config.toml
tokenizer = "char"
vocab_size = 32
stem = "single"
widths = [256]
optimizer = "soap"
shampoo_beta = 0.95
precondition_frequency = 32
epochs = 51.6
Rows from block 4, named by matrix and row number. Rows with one number belong to one channel. Each number is 500 + 40 x the weight over its row's rms, rounded and kept within 0 to 999. All counts start at 0. Numbers have three digits each.
# filt: filter width-3 conv, dilation 16 (model.blocks.4.filt.weight, 256x256x3), inputs 96-127, a 3 kernel for each
# gate: gate width-3 conv, dilation 16 (model.blocks.4.gate.weight, 256x256x3), inputs 96-127, a 3 kernel for each
filt.111:464468443447464549491547533551519522514438524510547462533453451472488554481416495510547540496555497510567483476509464409547484553417503442523490526447523559517511462507476492521506488458479472482491478406490465478466482589503416604481476490457546518461491542536449505581457539559458504540
gate.111:498482502465448496450630514455403491528424502538525458513488531547573470514424544514577489438478494538539585498445497569403529526518478499559467557492502586431510505435492560459478491579503494430509447478522538449537492572497515516540515514488465496512471521472509458455525529494460597506
filt.112:449495513546476512466442559543452481548532451590496511518512523458432533516498544418481526516539503580448433580510471474518488464516495482458496473481452494493505560484487471467540443433435473519477495472473507489507429516516459495530537437538478529450531412508564507529563475492566544468
gate.112:509539543532488555471540512519523512449528508427576510499479527593552468521500530465477563480484458497447482483460512518503515504502473473519565621473533505521508535509553439552495516441503514503492501507476551507497487537501460469505478587521505446475555482530505572495453634498506518558
filt.113:409498502405522534520432537467461501495496478619543421534521512455481496548530522449377486515523559481558521513497494409477485445419484477454525508492510432470518464485500444445550507501494462469548533519526434507452451509478463490492493514486564493569513470533461499485455476483490471477
gate.113:505525477416512514498528511569485522432452492456527494522498513519487519479401495473582503558508571502458498499509501443553478518475519455446466454531539522528438514466523461519487507494501459453481536501536461506474480506527516442508449433507486433567424507486520561532495515501481483546
filt.114:597460489576457479574488521480482508555539486474502559431511519509509418470499401607431527437496490461621547457501536444478489540441493548492505585463454535445518495446477579485487461469468448505483488513487450487458470463479530515548437468524392566529531487459421440451514560451430481507
gate.114:467540564544471542513453491472541538510548593438455533504433478551501518515462478473500544471497488513553504512589545539571504466524519512551526569506510499504590538559532502558555501540441475455518521456500498560527449501496487573496486621493388473514501497492490525475494549506419521532
filt.115:547484538533537515497480490560515532524487493425552560445532521540496413517539445513451501469489490442535513528433494557469513557416506514445487499416490485555410522411526555475491588415489528514530525562507515510534545515450499499530448519547473528571467476586566411464456507496525475526
gate.115:525506561536601510520430483505568524565502561478465490461467492531570524522515462537451531480520525502549453461522474485477521531531504562540549508491572566557519487598548542471549550469517465472419545525542528485523499569453495524521564504566425516458473562563496489440572528511520466571
filt.116:373562427491506508509369481539521436482543480478488561533532502472465515451539546539435513504545489506506490475572436467506502485460496443484477549481484455522491481497495545468470508493471490549489580547516518561477412465502477529554430554552460545509531477461481429486507495469560461527
gate.116:521546509552540458494503494521525481492509522535553519503423512483537526479563546511468513529428438498512455500446523528508536449489504540479521456544497523465507521489503505487534583545538514552507458518523495485576467541492475508545438545582523460514430510527436461528474540452507411571
filt.117:443504433487487507499462467518560470571501596563509536538423510431421473464519521488486463499531511567574486547494566541471467452454435441499507453542448463541464526477427461544486511506434541502499473421447486519445508472466546440480424498468525475511428489465491527512488486508497473540
gate.117:565542530514498490510453450570536496511486495481512424411567445495521443504534485483456522416529468490495541443534603523521533499591493519522462537500401478463465442558502556457553531506446458505470546535418484508480421501519502508517415492532496473465583452476457518512549520497456484499
filt.118:529560502456554550497480418522519460487485509456483452455516481460509527502553514514476468532557508600417511485473485494542528537483537556495409479488489428561495536544465496511505514549494513491511565470542531521520395521541558529513508419503444468486515459507500542481573507505489459436
gate.118:488532486467484515508457492621457463436575500539543452454547499462480586481444521411526522513455449498561528573530471534545463492477522522484487392450572477486506531560543430554479437459550417536462568576520517538427508495504508564508573463497472509525579518484606542465464533508571485506
filt.119:521474509511467513490504486463547495443509507472548480511490517464499507513502495512501514514491492486435453471501496417546522515531487468468546511474497478557469514480534521543474437444471426513484536416550475523504469479459450486531499532498433456486500519514520464491501447487449492532
gate.119:440600462482552502459530445454485559516556492490452489534468508455525489491453502513600514509448527499445516538515474556558521474585489480562482501464522523534471486488502511598513457619477452521555516562486494536490531497522492486519457462485482456490497502539566493504433496523490496476
filt.120:516500482506541505502509508479497538565510505542479498542464526510524509478462564498478505482508547572551492533479497556464506425529476511506545562456532490497498462501483472519584512489500526526477529556573514536548481432535512510448517461518535529433472477487505399500525466493549482505
gate.120:460556421592531498498454478466547521529562503494502464464518540618552474527501472444463493538538465480511517428546421538593479531502574571483518504543480537512498533467504518478466483522510506493445470509492487566386532526525530528524487507495435495501529491541447621455550468491462443501
filt.121:528484451471496518498414459453513465526540461493537466526509449493515518536487555505454485499524458511477517491492456461540507485462453511457525504579583489558474483581462492445486499473498424540511476440491497479526499509533455501498550498508482542448505492517438508546461480565426524600
gate.121:573485517532537428505459482506454432563534526454531495470439488510540503548531475518459543464489471570439470533475481450557494516515505508493544596534512558516506489545546499481532550513480488542474524560415520519440485545510526463533526515513461511459511516488513547447588530521450514517
filt.122:452492488511488532505424495575550453521528493550546499497541502477492454438509542512492481490507499488526505502570518461541508504481530512507528480498443485466498453535462490525507483479531452356517461453502435556489454423539383529542490501509480449520539558540454609471520442495407431495
gate.122:514479505573512514488469487475491557576510528547558424469500439490495521466490497491487436471531523445555477531484575489462503507453497503480540506486492454523517552492547460489519423516510508551460521482573552499471435606507505535454588517529530477460551476471549513520532534446582515486
filt.123:469518527525467519513479553517451480529512544539526502460564480486535552421528556478492555529435487497469520562476504533484473463453495483552535454451569469516513535487489519519546538528572544456580467472518509516535438544484453509512446552444488519474448425519535424493417447610531477473
gate.123:530505528479516532455437529522508465483515512472491484563464432551559479474544505538502508532528418502427548479563498487543487489542470519530540508496491558509487473494569464526529529552479457445475548472489561529508477536466578525525413580505519479460567488491447508492536443505489529526
filt.124:494484507568521437417485469562454485447485501504479467476493529448516541565442447508478543503522488525530472390486521504470575528519463510490445554431482546494522488488500441508471510489522528524485462473527498483520509561514565463517585462439503434543510440545439464487528505495498504479
gate.124:564458534549481486584504549456534487456464482549518507497478506549578458498479484565485483528434510409454477469482481511547531499428525471486554514569514466571507499443514480502511448509478481472556515461507509492501539455474511473493476535540500418510416534479546511477492505477506516494
filt.125:423593494517481524383514491496507508489470517473479514567512476599474489493454477480519505570469504491513491542463516586500477545465493451501502463559477512470516445532519484490517465504523554519436398580473534499517561514518504542476485508547566483525394595462530439527424537484546515463
gate.125:490521543521610480510497459499487508539461522449472448461476526497521452576498459471525501424469501506439526448487590511466521470499493497520509501551523502526520562549518437504502514509485456461507529494505499525528522533511543510529504444491465435470528516492504488534544491497476495515
filt.126:415506488446446534566545529534520514441479529454509445527515480499545469458463534552569475480504488577488476490498452427500527592501585527464466537522482508589515425413521475565549562577584490501471518508507410487501534496528476505431459522449515583480482479480451474529542483441520460459
gate.126:555518562516477478551554522494487465491471496501547488488459493564505508532450496558546517522456532535498481384443572492541521441509527596493479572491488629515449487537543495501516576476525458509523517481495531447543639514487537526538425529507474475522521533493464492473523542544484466482
filt.127:536508475496491554408465533536495522490514488442484536532522442543475532473565452451489504484515583550514484524450446585501529498490498443415495600499511550528490573462503521495515498478471535484479499572520521482511575517468571462500503497440443486501473443523486457476548476499494508444
gate.127:474566478554467529546571443458523516537545513441513527490520481477509513531392565523565486528479453457427542460557562456556515512504472559491467565486466573523487558533497536537504517540444503455554510456497549540507500517431490509449527511444427505473522528516535558535566505489504511474
filt.128:416516471464480498508476470484445441557475508563485516593477489487499448503578534483407530494538532526558469529449563452495491510501456478450440493488470427524491476497461481459509462534586571544469509546567484539561432445557452451537454538486586479524511459445570488470472476443513564496
gate.128:560496520546539479517556490503439533534496456539481480472455500493524427438491473533532533496490496536534503523435498583460483485553504509589496508517548497506530523471539436512485506556542510429519492521389550464451424457475546531489535508471595490438484532459522448538537538471531498489
filt.129:428481485535525497521494522461522457496538465444535522526457514510492466520542479564445528537541509511508455494539468540462477457555479487454484511499493527498500471558490521529525480488488477569483443514489506455495538534488521380488498455529478584491391456471496580480419545488475449484
gate.129:510529514452515508502506499475470508500468515470521449528427496494556481484433503497471499485456443531595515488404478459454471510427491516441537487531538533498475519451540507430524470429515521540451527548556464506514469538482556487484454521461492511495472567465540505483523531485542519552
filt.130:547468543502500505517446511502430455605455529466502468476478497491545458454459538511462536472535497557578495555445519457538529412489556585442538489585438451493488488501519577485548544403514430456456475510505478543516466484527506485527430544522548494555505578553526524544498518465494523494
gate.130:496527535543557448502508484516453525461480517489488490522533475481473536490481506534471488447526523493522514445497399457471522524469475483562443581443478571486541548510525438533543577446448463519481507473518524466491513505544534512521501436517473457445436525490502495432520499497474527472
filt.131:501500472427492521525467479555527498418455538553492539557528501506504512500545492503437467589539476493521526478514529460535417536517524459496494449495528519487498402504406490480431515469533487524540447509530467552526509481448507469511451540514528531536383519530402448426451534479461488529
gate.131:532517527467473509572530540533452493525480447447544488452507503563488562496498478459526513445487517505489518483508503481492498478580507462466477592455472509521498516448561418560505564432579491502489532483547551480481475497493502537526436504528485515466517455442510431479436490534488489531
filt.132:477486494448471523584432502468533509503428457479492501360528607465536493541567496522396490482515509410567495508479476467463475598396478608468512496547490457457529524479462561412469485539554349493486518467514444509449429515508426474450552441514438491523531507525503449486524529533524471478
gate.132:502561534488530518457522535469557464499503535455465485500412527525496542618486477461511479569502502490584534586510460560511442471503451496620522442562467475454541503582516480534503483554558511515484505503519522575542593499509435473500529489443487486480438551556516566483507577503511549476
filt.133:458543540541484490526398409515462511510551463518464486499496516509502470529543491537385498537488489438530543470525506574572433461520469531450486511421460464533469495497503507482457492459412511596485444491443554501520500523502555507502543518569476548467452425543515543516498483508580480547
gate.133:588555461499532519509502500458503499514467443425480446494533510571510455514534486514438497536499538490652570490467490518484447583473522492510488481566453554463501535511506557482514482531523461592556484562524551535541532571494522492521538544525484414523443616524462507529544516504462532474
filt.134:537499528523489481470431532568442493458566457536458503510541472527481455492482473503465523405556514531549500546555465499559531498500506557424455516394488565473457509506489490521513510430483492561551431501527522459456523570518572495532446456480497514506480430532506568455595500525484497554
gate.134:477614521454541468509490521491478464467562513508458491484502483481502465498441437523566520459453553442514542477629528447508443500508512491469501553571455487571539544487554481528531569566548471574428559561479451566497527506541467556466518492502477486438468543516488584476501572527476585546
filt.135:509495513581475501506443522522518478541518421496478505440548486615488509518572454497435483485578494449581436458486510516481537535516495593512464556502421500474481482527488475461448540550541468477539568524526561514468502533590536480514526514524440492479542467591517461514536520474464465495
gate.135:492575514505532511499575459471427483505469479519468477551470459565492484517433488484580479517487460479422572513517481554517550432570479546593469520535544547475508538521512500515470453557550490505505537462457512562547426496513477497607518435509534508498527551481517495448445589517523480540
filt.136:476510500495490469472484505565585401445505524505430537570495455501492501500556487505520455588473476489479499518557553523459460550492552442512469471569472459471501457535471499426497472546473549477494492542544542453469494405529528454495475490550576492523520443472538546497484519472526541474
gate.136:532486505442580458530478498485566491369471511509490494472514452538491510546437463483486520442551493438520498549450455514501451557493474517525485505491497408529457437513514499471536516512473526528484529468489546470496462534491537480487550451507434483473528524510573478445493503470580450497
filt.137:600529542537486513519509516563524505549448518458461472505537465549540507469512498506522544484495487508481492553508505524553503513474586466542485580460531497606500573430538519561480550568511480518503491444550565515476537583449480558528468512428470500473551449466534449471560446590416484460
gate.137:463435448610546419519478495522474499488532508451505517510513437371552444527554480563437513507582439482535494430493533559473466557494466546509453546428489566469488492506489564444515575491532545515500541479512528462527490546454498441538501459563455490560417482413464465472509529522530483462
filt.138:476491523503429514466527580538513441490495495502496502559468506474478559503469484484519535559502511497469451522522542442513479469404581478478507452537502456541436447495466451489540499463480445509446474573436441497551485484442454560428517484499639476424483538498513575575490500512484571585
gate.138:539481466451466527509423470547523483558484521489484498459525490570456510511497470465517523476547498462567531489500448484481523488448441481458520528585553499533512607501492452510492492498470500549427539539479545478477558524472531561494569506517468479441483459493499555460443539470529517482
filt.139:418474507492543450426497576490521479512516436531555467581499523539471450476580436440466541496515505542509459527480527540480494409530603414478512462445509503518532430507497450477515483523470550484498466454544507452451556527473551471513494480488605508478400419530520510491386463500519464531
gate.139:523591449513558521523514460503494493568539537439479476513438522573512496551480502504500519493521462477482460500526488577494538440507523499557514542509515459527561548535547524513500474535455470538573519494530489576472419478484469515486527462514436449565546515533547484491509473492528462537
filt.140:510475512495392441443524496471525468476467440554475440511485575555413496467520476457571524457482489475550475488465477525439575470449534533544446509537487451586524546517487494619483511517446510439531471531511548504466549512552568498526532456487461454526464445502482435469496428524521491511
gate.140:603443538613498481550432494513449501524510510455481509453472541515503535516525499514476518487495531488486530526508521543551466516567542542574491521442538553503506508522483542547559553486485602565524606498542512500497524515509524473495504540507468523483489468513580526511525556465506468470
filt.141:473452608461458538475497529540432568517458540528578491509544488517473541406581508533455514517462443550412491514486510481425540517493504447462551562513490545474506493534502474462464549533498526426471426523478497404499500550386486543501467507507608440501470419510526489515497518452477475494
gate.141:480589495521460476485601493495566531496482467534500487609487532516498493546471492563566503514473429498546499499484515545469517534464430494564470532472498561527468486455532547531488460506565551525430470387491522505525507584484519610540598503524490494505567546491497436529500550457521561551
filt.142:525478502441497518554503501558525459660474556541503500504480473481530495496559486562541479566483484490463538564482494493500496536561478448450471538513505521530462574510524475499515539424448501518510543484492499488525528490486434495496489542551583422512438480491533527498507510487480525542
gate.142:576471532481452510572505516485530417540507477510549458490462471588461458467546446543509529552427495527489524498485543502552485489462495458491563533552503517526506402529512525535520512498548558472519441549479567524522487482533502550575478534536544425493438430534426563453464537545480554529
filt.143:433530506489500449474479510494401508532514478480545487430528587530519539496608446485434557507560506558461511532448478447447477405457464430548480468462546495534471522538495487482497517466521463527491458554502490509510518486526481550543489515494524448523561450536499483489459625472440515583
gate.143:532506564483501542469505536482434469576453516506487490543435501515485534473431492489596522517428536506511480525490485492477533460443507540566472539519463527478538451508464550543464530476522461472482472457538556469538528534535528556499498480490494510469517510532535450509478512535536531511
filt.144:479489493552525456469479471574438489531501480531451526503492552500517421522458580472473430554498492451498487461470422490455543477465501479461432543484528480499464450486436546424447418458465467470560533463528540492445491578464524471469551491520457477595509471456521482451482535423509499526
gate.144:439567537526506477491499498459509455524419509467479506467475464529557465494404495500512526447454471536472534464550479505517466489491498569530448566457503488518548536512484486455550512479474466478471498522554488505518556490522435518530466533484474542513445501560546460486449516486505591533
filt.145:498456483454482537484531442526494573458436544500554513522535513446521590479514565479498440481473487484474480518445508472483498493542492455471519472526562437531504461437516480519524505514493512524453458539563490477556494502569484469402456517510511527487469493481518488561421588449461563458
gate.145:544493483535462501574452473543518566470516509487474525467445511502584459488529513533517506501465456475483529502480496542529494515525463559472502478603562498530460547512564591522416486514546518460535541520485529553552503510506523469545515571521459464516550500530531479498517520558474518544
filt.146:494496535495510523532440503553558489462558510553472494484569494462568455546496516494478493511524578458496502512528406474529472538496455567473490453498562458492517520501500480511466518493504470461453476520490572592534404508492521460483618479486464467557504497476525565458480488520568476529
gate.146:518557500540586516493423496564512438489562513536490477499428478521457510531532471522516507499556532445420542496481550555564475518567483513439499457508427479566571509555556508473497527447496495467505478421514508508519513588527499506523530487493445432507530482538496649421555523520504430486
filt.147:555460503540523506502567473492475518426532446454537480477459496531423546441533527565499493539446550611420507446441494532404545483521446554474559515532480569524496455567505493540475476533494512416532516584490537462526532425518606456557488526504485451463491570516473496512529536506512520478
gate.147:554522453530573421529443524398503457491511504525480508450521512539504446541481481519487478502495480462484513563544508495611433495540564543460443502478511488555475477500451544449546523551500528500500460577484481580453470554525527542490543528567506483504584456512426539537478484476522507533
filt.148:462561549472533482488495557559519567492447434525546511512467466389527497490511495486503549471525569543539485472525394485518453391437498534526501488505480466530545563505505443548540481429531404490508523440513502587487442439544546482503496529420502470489581508487473490442454512471501432483
gate.148:610537537497565534542559520536587416511451530415467440505438433541511493447455462549508495503562519474489479500551566587474511502522522548536541543579494504541489537551499522472483484581501561476452467540460528504486518528490479448473553459523416509422553567450538497469577492510490488474
filt.149:545439498524439524489589459491474504499555497515475567492458462443489535538522546542561461465492494472505507473389450525379486507579453497489505537503537542501480480489508561576439473613487532446529509558544502471528446426489571481539518491520440519490526476549495423496526433525449591509
gate.149:513551515553498510475537520510497526525559538429429506455553504497540530510376493538584500497479494493467453493586496473525505492448477535568555503503507622520485460518484543514541529514531506542477463577540463570487552489465499595514495487526500571434575552524538519440520532567511559507
filt.150:478532541465560540466520485498472490532563480522554411457416443477543566511540487463525510508471449450505518561519503510547491481468522509548530476482572447483598506490590484570537494513475479450490514499503488542586488442548452553497393473541445448417474506490511504471486501571472495513
gate.150:515566483506467499532550478535503529537552503491552503395486434482475481491524466502513501452517472495484535520521477494519523566448441557460429448460466480523464513539479596510509412489428429517528574542531493504555409443554471510493527587489481488454449563526515537472512516543468510514
filt.151:459539491510542475448434515542512478466519503544463496447452536472502485491528465497496520528500449560420479544488467494528483487438452505532476448502496518486506506543474557428491539459465449445543480457505520547470489537502438498528539496541497450532486529528455480577482491510501484523
gate.151:489589507510533485525492533501601478445482538495457509493487496482526524474481485508518487506482563535485466473500470463588473501532549461489448457627439505517530515535495494511548494500452454495475541556511492621476491447583517529450486575522408499509479541466419526482483587504520543511
filt.152:446554485517443464536499509521493540516436523579513536501517498399568529481479502490461488447488491519483487518543517532487499448448525458495493464499483490482498507455478430466547587473484465489461522458480478527479528545512531495430434510449588419496472567526517566519540483442445472464
gate.152:462537510481546555483453502498491495515487480422529504497512505466553505447541528429517485432473451458491461567520538513529590497453515534524531444455517539571468446471490516537478469479502454482476480489475452515476464521456466531510453585438478490472606500575442511526426551484474527530
filt.153:493533481574499507476490506497528486515567581512554543497486445487481513446468543500515549523572499459597460503594562564515446482448489543488510510450587559480562508515533544569483486484444506503464420557485494551510549485497547481483515498500496499432483461552477447532516458505488437473
gate.153:560468485494509540469473537519387524552497495426474489512519476566543437484512519523530504517473487568560506507432523492459494577453480495539539535511502566506478464506525560475487527504491505454476513439486516537516560481489495629497498478507488499423464454543524441500563515484449586548
filt.154:549536465505497453529499517475485501513514452464482518456505495549458474522495520515525491500519510491574502449464474558495486475417515585497474523546449548488508572530488532452491521435512554515494550491403559512452503614529518559549508481539495436536509519519475497493515545476503495504
gate.154:554570491517551483539503526461526509530506491487495503519462479536473543535455396557543519475560465485499538465435464522550499475487498526518412496500521537523534538533517531624478493476522476509531479510569480544519519569538566527531572454576495481470457517485435523490477514507510426504
filt.155:502485511545514511489484492524480519558487570458525550489476515487502467533498484526537508519421458527501527440484521502505570436470472485511470603526492573512474531493545511460483569480459552516505553535566496487526546491484465485457409576512385548508509583533480486516505538483439554524
gate.155:499575458496553467454505508543513499460480440451525498499502568463554454528464492451544501525497532475518579478505433521535468488453418456525513528500474512616472541482487510584486549454527523511520431535472503565503477484528496588528483503508558424489492531516500500466534561466557489537
filt.156:486531450488498517598479514535507529513465481531427502488520495476516522470472493546474504525495502533500501483511539423509478574545535533434507508464481501442493445478498535506474496441480531505572522517497409518511515492505397457493477532504523515505510546465505536473528488507484531507
gate.156:544482561464560511474475458471521544537475479457491465543472466510576526518600485485466494476496486502550558482498571515595464518495484507464546497445499484464542554481495526505469443423441537478527613515503599477506436527506450548449508544555429482464486511513547593488463583484581453481
filt.157:529492517476539504582510477524524473484466542406533498474475473520523509450515517539524490436512500417503495481552510419547507510494531570527502503475489527523521502523530556500489488501505416456540474501489444499547504505516489525466611490513411480510535488490510543528519574533565543533
gate.157:533488589431506568522513522564496511429528465509516477494492487485514506460532517489496513453522544563470497492506542485434517547461528501516536569503531493525473494485567469439507456573511507480540485519500519512524489438501492491496450552449510541471448532531502535436471563518515534446
filt.158:467543412536402505496572536570552507533493441472501505499528462456517534542352508441650523541525470551460457490547500488511460446596472458487565502526524529515508489518500509587544474528485441482507541530479421505486515463495508501485480521504420577483432580594483496503475464491454513494
gate.158:620426557544532462538462436466495452534493457527443434447562551534439537484522524542514466453529515543495531488432477490544492496536487491549491498382490572478497603482546484543469476495490429575497554460458512507539433520535544505530515473495467557538574454454471505474633490519477500541
filt.159:535528508510483480486557440515481518524538512480475494519458496582448424471527425457499512417476530526513515444477512526478500480425527514550496530494484491512515484514528502448500516498513486485536497488466504510500465555503542550455402498559450505521472496473436459537561498381486497533
gate.159:480527572493531567501453518499520488565533538418502471496538492494573473506537425511473524492469501454594556461559496568532505523463547477444540545526504534477507595481557514483529544548492483477528512512492506499537549476472518469485418485486486496449459507497528505522511537514496499473
filt.160:504459470546451498437510446532448453417502541422495504433467510545541455499473536497471443476489501516548538507492469604453508422497525531494462523534469567460523587502460585496491423533500559504535498498519562484460475508509451531425497532484404463527536466458485492506498495467484601448
gate.160:467524490496527493502590539479500564487495525481447516494486498510548488518515535514561518497439489496502521382399474422510482509550500533491518607541519516561512450507508448523527646544541492477479541467541472500545493506491525523483467552486597441480504475517430446504468601481551466538
filt.161:471488481446528506582463472458572459486524518535508491546509487453534523511491519510461498475540470445502447508525513390597463519403532521502488454472517453544460480442478437464526577433519462504446497367457402541509464544449492559463499423505552556484409510526467519469407524509484464517
gate.161:527518462521544539533490482454551515489502520498519484459589463508470557488480582522473448499570505531540527458545469522508492519456547501534494542482561459544490522505505502514540488488466463555452472498571516498535465510522463514479540441610493509513430553524471560485466599475492534493
filt.162:507543529542439538571522556488522481471464468501514514532500439432531451486477515520527522484568500428477488480504528431515553525509504571524473518502534488455484540437528462444519583445522486499519521525522399520495554466473473477499458558519478542437536454480443463470503476476489569472
gate.162:553511441515494468542496495474522543409536492473478477478470459576470528467537509570502537432476481436559490405458491517466546560432579514508564523572542600525512503561528543489507574568512580423518504540492515486462604487482488444511445509591578460489493510468438490482451421523482471475
filt.163:497493452514445477449533487563556409475514510471434564479515525510520427546443506499548507583440528539515503510495514464471477475557469448565543504532491521533503479550476473571551481528475493453554479536456506539443538474432540495474476501518543433563459520441430502534553486412497446468
gate.163:536484479540434529482556522472491495469450482414552517485478491561502463494457567524579481477456531529485549460429474440491490520530509559498480487486540568454568488439533510521462539521484481562520496509564551478463563546456558525447470501518438544470476492495495459498548506488517514500
filt.164:540461495467477545450485496513525500484505527452530505484508482480485518483487508458496502535506532557520501564508455413567492552517499450476520511424535554528456497519486479530511537480525483495482486432519516530480520559505505496472406548512527481525466519486434553503507515461430422517
gate.164:441503540429536520425497542474530478410558531517480477627503469472547494494474480438537510507451506440499487556544494545509481518575490484520516469550517470518520585478483431524506498464492537599434604478551493529520488489469452446477491488533480500518538509516530557474492504477533548496
filt.165:544568516416538524535513587525513499497449506474481497543449465443538508525499506516508577451545505483494505540501499547559484548461528494472534448523506455547514561479504584488523473481562469517482517472457537520512496519468444489560553505484540544478519558544548442456467514475587454478
gate.165:566439496552488506483523457502462504528478507480524507531499536524473482427482530529505459442546555552516490551487535494557459494442542483557564548486511540548473564434548434529498557446471498507491547432500520490503472560442541561450485538466491522406567515526487487542505499516554458511
filt.166:502441456522405477487442566527496485512553464611549462514575453482492487486490503464454530569447449486534457588510464466489466482533499467499550440523543496517479499455524406571456483457445476597505502528511478518509440533499492484503503569423537557509423520525508559457465507567458585568
gate.166:544486501515484506491502515488519441527537459486480550471532537513501513503517493548445478543468458466573506476492477525502470557465479521505519538510499539526488524384466545578526524424509462585530461525549503540507459503520551478496534513560508444547434512493503434480524560487470512522
filt.167:491496500439518552476524494525474503533563523470504520476527538479553472502502437475504496402511495440521508527465542407514523476552428546487557498515500536495522518520495518545463530498485502600521521420524515460519468552477469468511528494434429507547501444518546525515460513513531532557
gate.167:557473515546477526477484508436486532418519499502471488515483472554455509521532454462485503564471556473509484494429518480525492591519502499464478435478459517444533550545479467517553487444480488495449556471536535483527500527476503563498535539503433495484498510467475432468550522514511454484
filt.168:462472512514405514465589516420468467504440462478473498477488471540491463542434482461593512447480515523551510464511497486469498544582455489456509518540499467518456511396549470557547514540507548458476557519506441446492494505484512528525506457503509521501481523498482521426582471480494569566
gate.168:579538553466477545481535540488487486459460538420497521533489464534492518446470516508553526518539423519474474440539560552510511446478476529543539512483487510520502518520544473555524474494516531425433526504555549549533497500484496529505520564505484478524501544584456479545505486508519546481
filt.169:591449465565469460500542524460497512446487510444534540480487473525510482465548488507515519502448504547494515524427514497515510532484488505410592547551514589467537490528474489531512480484534557499438535515445534491475555492463562523564528546448433475476567430458446461542495470469506473534
gate.169:426514584525560453459534566474491476496546477532476478502411530528415505510539444467504530521421475516549464453488499474435512520520535505539484533482502475534553475583517507561528496545495567507471496584499486462508529468520465487551501501547521467463494537469506546478480546534492484490
filt.170:496478537552464548457607559466444475460470475478513499513489474485450530502438534473545497542493433516557435477446525551470472566561502530505518530489485615478451510427489532515531446580534515489491475477578521458510596478462528489487476481499427539518492571558542493534544495494499467540
gate.170:505519478543491521465505483476564449510496475464428507418497498519469506528466521457520520464521485469451450465466432481535518420517485555455488486510552529582463614485468454560452603545537504517452556489549523536468552528557500474561488527496451512499534482495490454534443495550485477527
filt.171:584509535606442485539452491519415453503507513518512543463545520544474479474490499504519523419569537512556493492523535552534497504459476541497529516505451547526511586493528543488450458458558530538433505479518544543489449564493466526500520530469391541495537483487558508506576502453454508536
gate.171:523532483461526477509414500573523494544526549453470502395587525503521508513467475539516484423527520482518532555515536551497525426512492544418535505529474470528489523476493548458538510562499442500511512411469444593460484521527481510478537483465456523530549521447537450506551462475557509458
filt.172:470534455426533481489484542531407513503489490549497512523497486370536474487523518493475483538542514540474460529492493511497515452455445462501542504455547469449439486509579475492436460524501508518511426455508431496485471553525482524498479463585549503466471436508554485516456424522496507514
gate.172:475519464473544455473567488499436505584490515586473510497446514443538500555571524498523488525437506471575512544441554507472509447520477556547512531555492533597485526547471522527487504527517553493515468558474531462502484554556479500522504530478548465509458509516565546534460565511537437495
filt.173:542484504628461459466504469474520520561523472408511512452536516616519469491505483494515482478550495524497482476530510645562479559462544550512513528459514621478460531503508592480469576480525563498501504477476553479497590512489553493521515509499437521530472483496470519459466530488518472508
gate.173:542512491455466529471476523563453537514497499464473564491595493561484522482536510426538521490561532513474517544506495450511468457499516520404517518480497460519467493516451458547489515539459493538505504488515513448446483560476439602464444515449639546515514475440490516494529488479444510516
filt.174:559477489486535468544429542466604476409505482556435527491512439487563500545408532499557469471559527462494468452559477448563513488434469473460470517577494458536467501516508449524472473436432517494502542462481517532470471533523508558523527488443492503530498498458489511549521420472553562489
gate.174:539558502561545489511577498524488434541577473487496498450383534492504475497419540493544495523465536510441460506475502497491451511457519517390487466520488451525519512569517487482481463480495515465582482538499512472479403466557471542484527458534506430536499563497454544466487559519495521481
filt.175:481490554468471552503488500504480549474541479552553458501508468486540517508466509502484490501537512458470501509492530516569554511468537474517502472464528482497543448427503535515518472439478501508514425504483476507524412547574482491426479529471555492494518459466535533459448542459428494398
gate.175:557546476486569480514480463542478445601443473409433535490491559568512521554502452502468492472548505453484520439537511604477513524546499540540491572494502516534436502526511523505511548450474501577488521459456519478495513543557584466502447507506472486483522510523460454475548484515457459478
filt.176:511486507552498488479520514543487479561441508517518466503534438520452527501417505502570509561462499537488511579472483554516493485494581539495466378456557503537486465490485526557495412511462494451432515473596553469457477469508465455475531514477527482500550456473555528502508491536470497489
gate.176:526521523470539511465571484492475442467521439523459390450433558521424529482439421560552520480470497533483516455425446506466452492478472459546482565506538546530482549519525477508482547510433505498474525455493526470497541542462625523532448570510550489486481504520487504479546536545501480598
filt.177:501449464488546521449391462494451499447625484418554512586516460629463486478457537510426509546529478511557431479566506519476508505461513467529470542538485574446504511532496537440453516504570540545483460532446517595460555457567515504543530502489450516506495547453469564477447484462504504485
gate.177:527551530536510465528547499430410450525547472473490565474556443566524472492452501510542527514430476466444498484541572559539542519526504547521477543477464538520551545469495551464438458538530560469529531502473534553548456470521482533538538527475517524439528543521500541557546479523432522445
filt.178:494501491452557473452451505561490488458541479488492506488445441468477561496448536503531501520444478596461469566572487478458494481518523425520518565395579475456496542521476470454465551442512559528507459456533480433541554462483502568500475434448513468471464481569538601501528502521509603522
gate.178:505530471494522500505470444473507524534495476500434481446472559538544516502529506548528496376469542546500507522525531455559469527509524484433486561506514537560492494546516483501519545462510413543475625394541528448479543507567517529542575507470502478482483520489478582481543483544527467558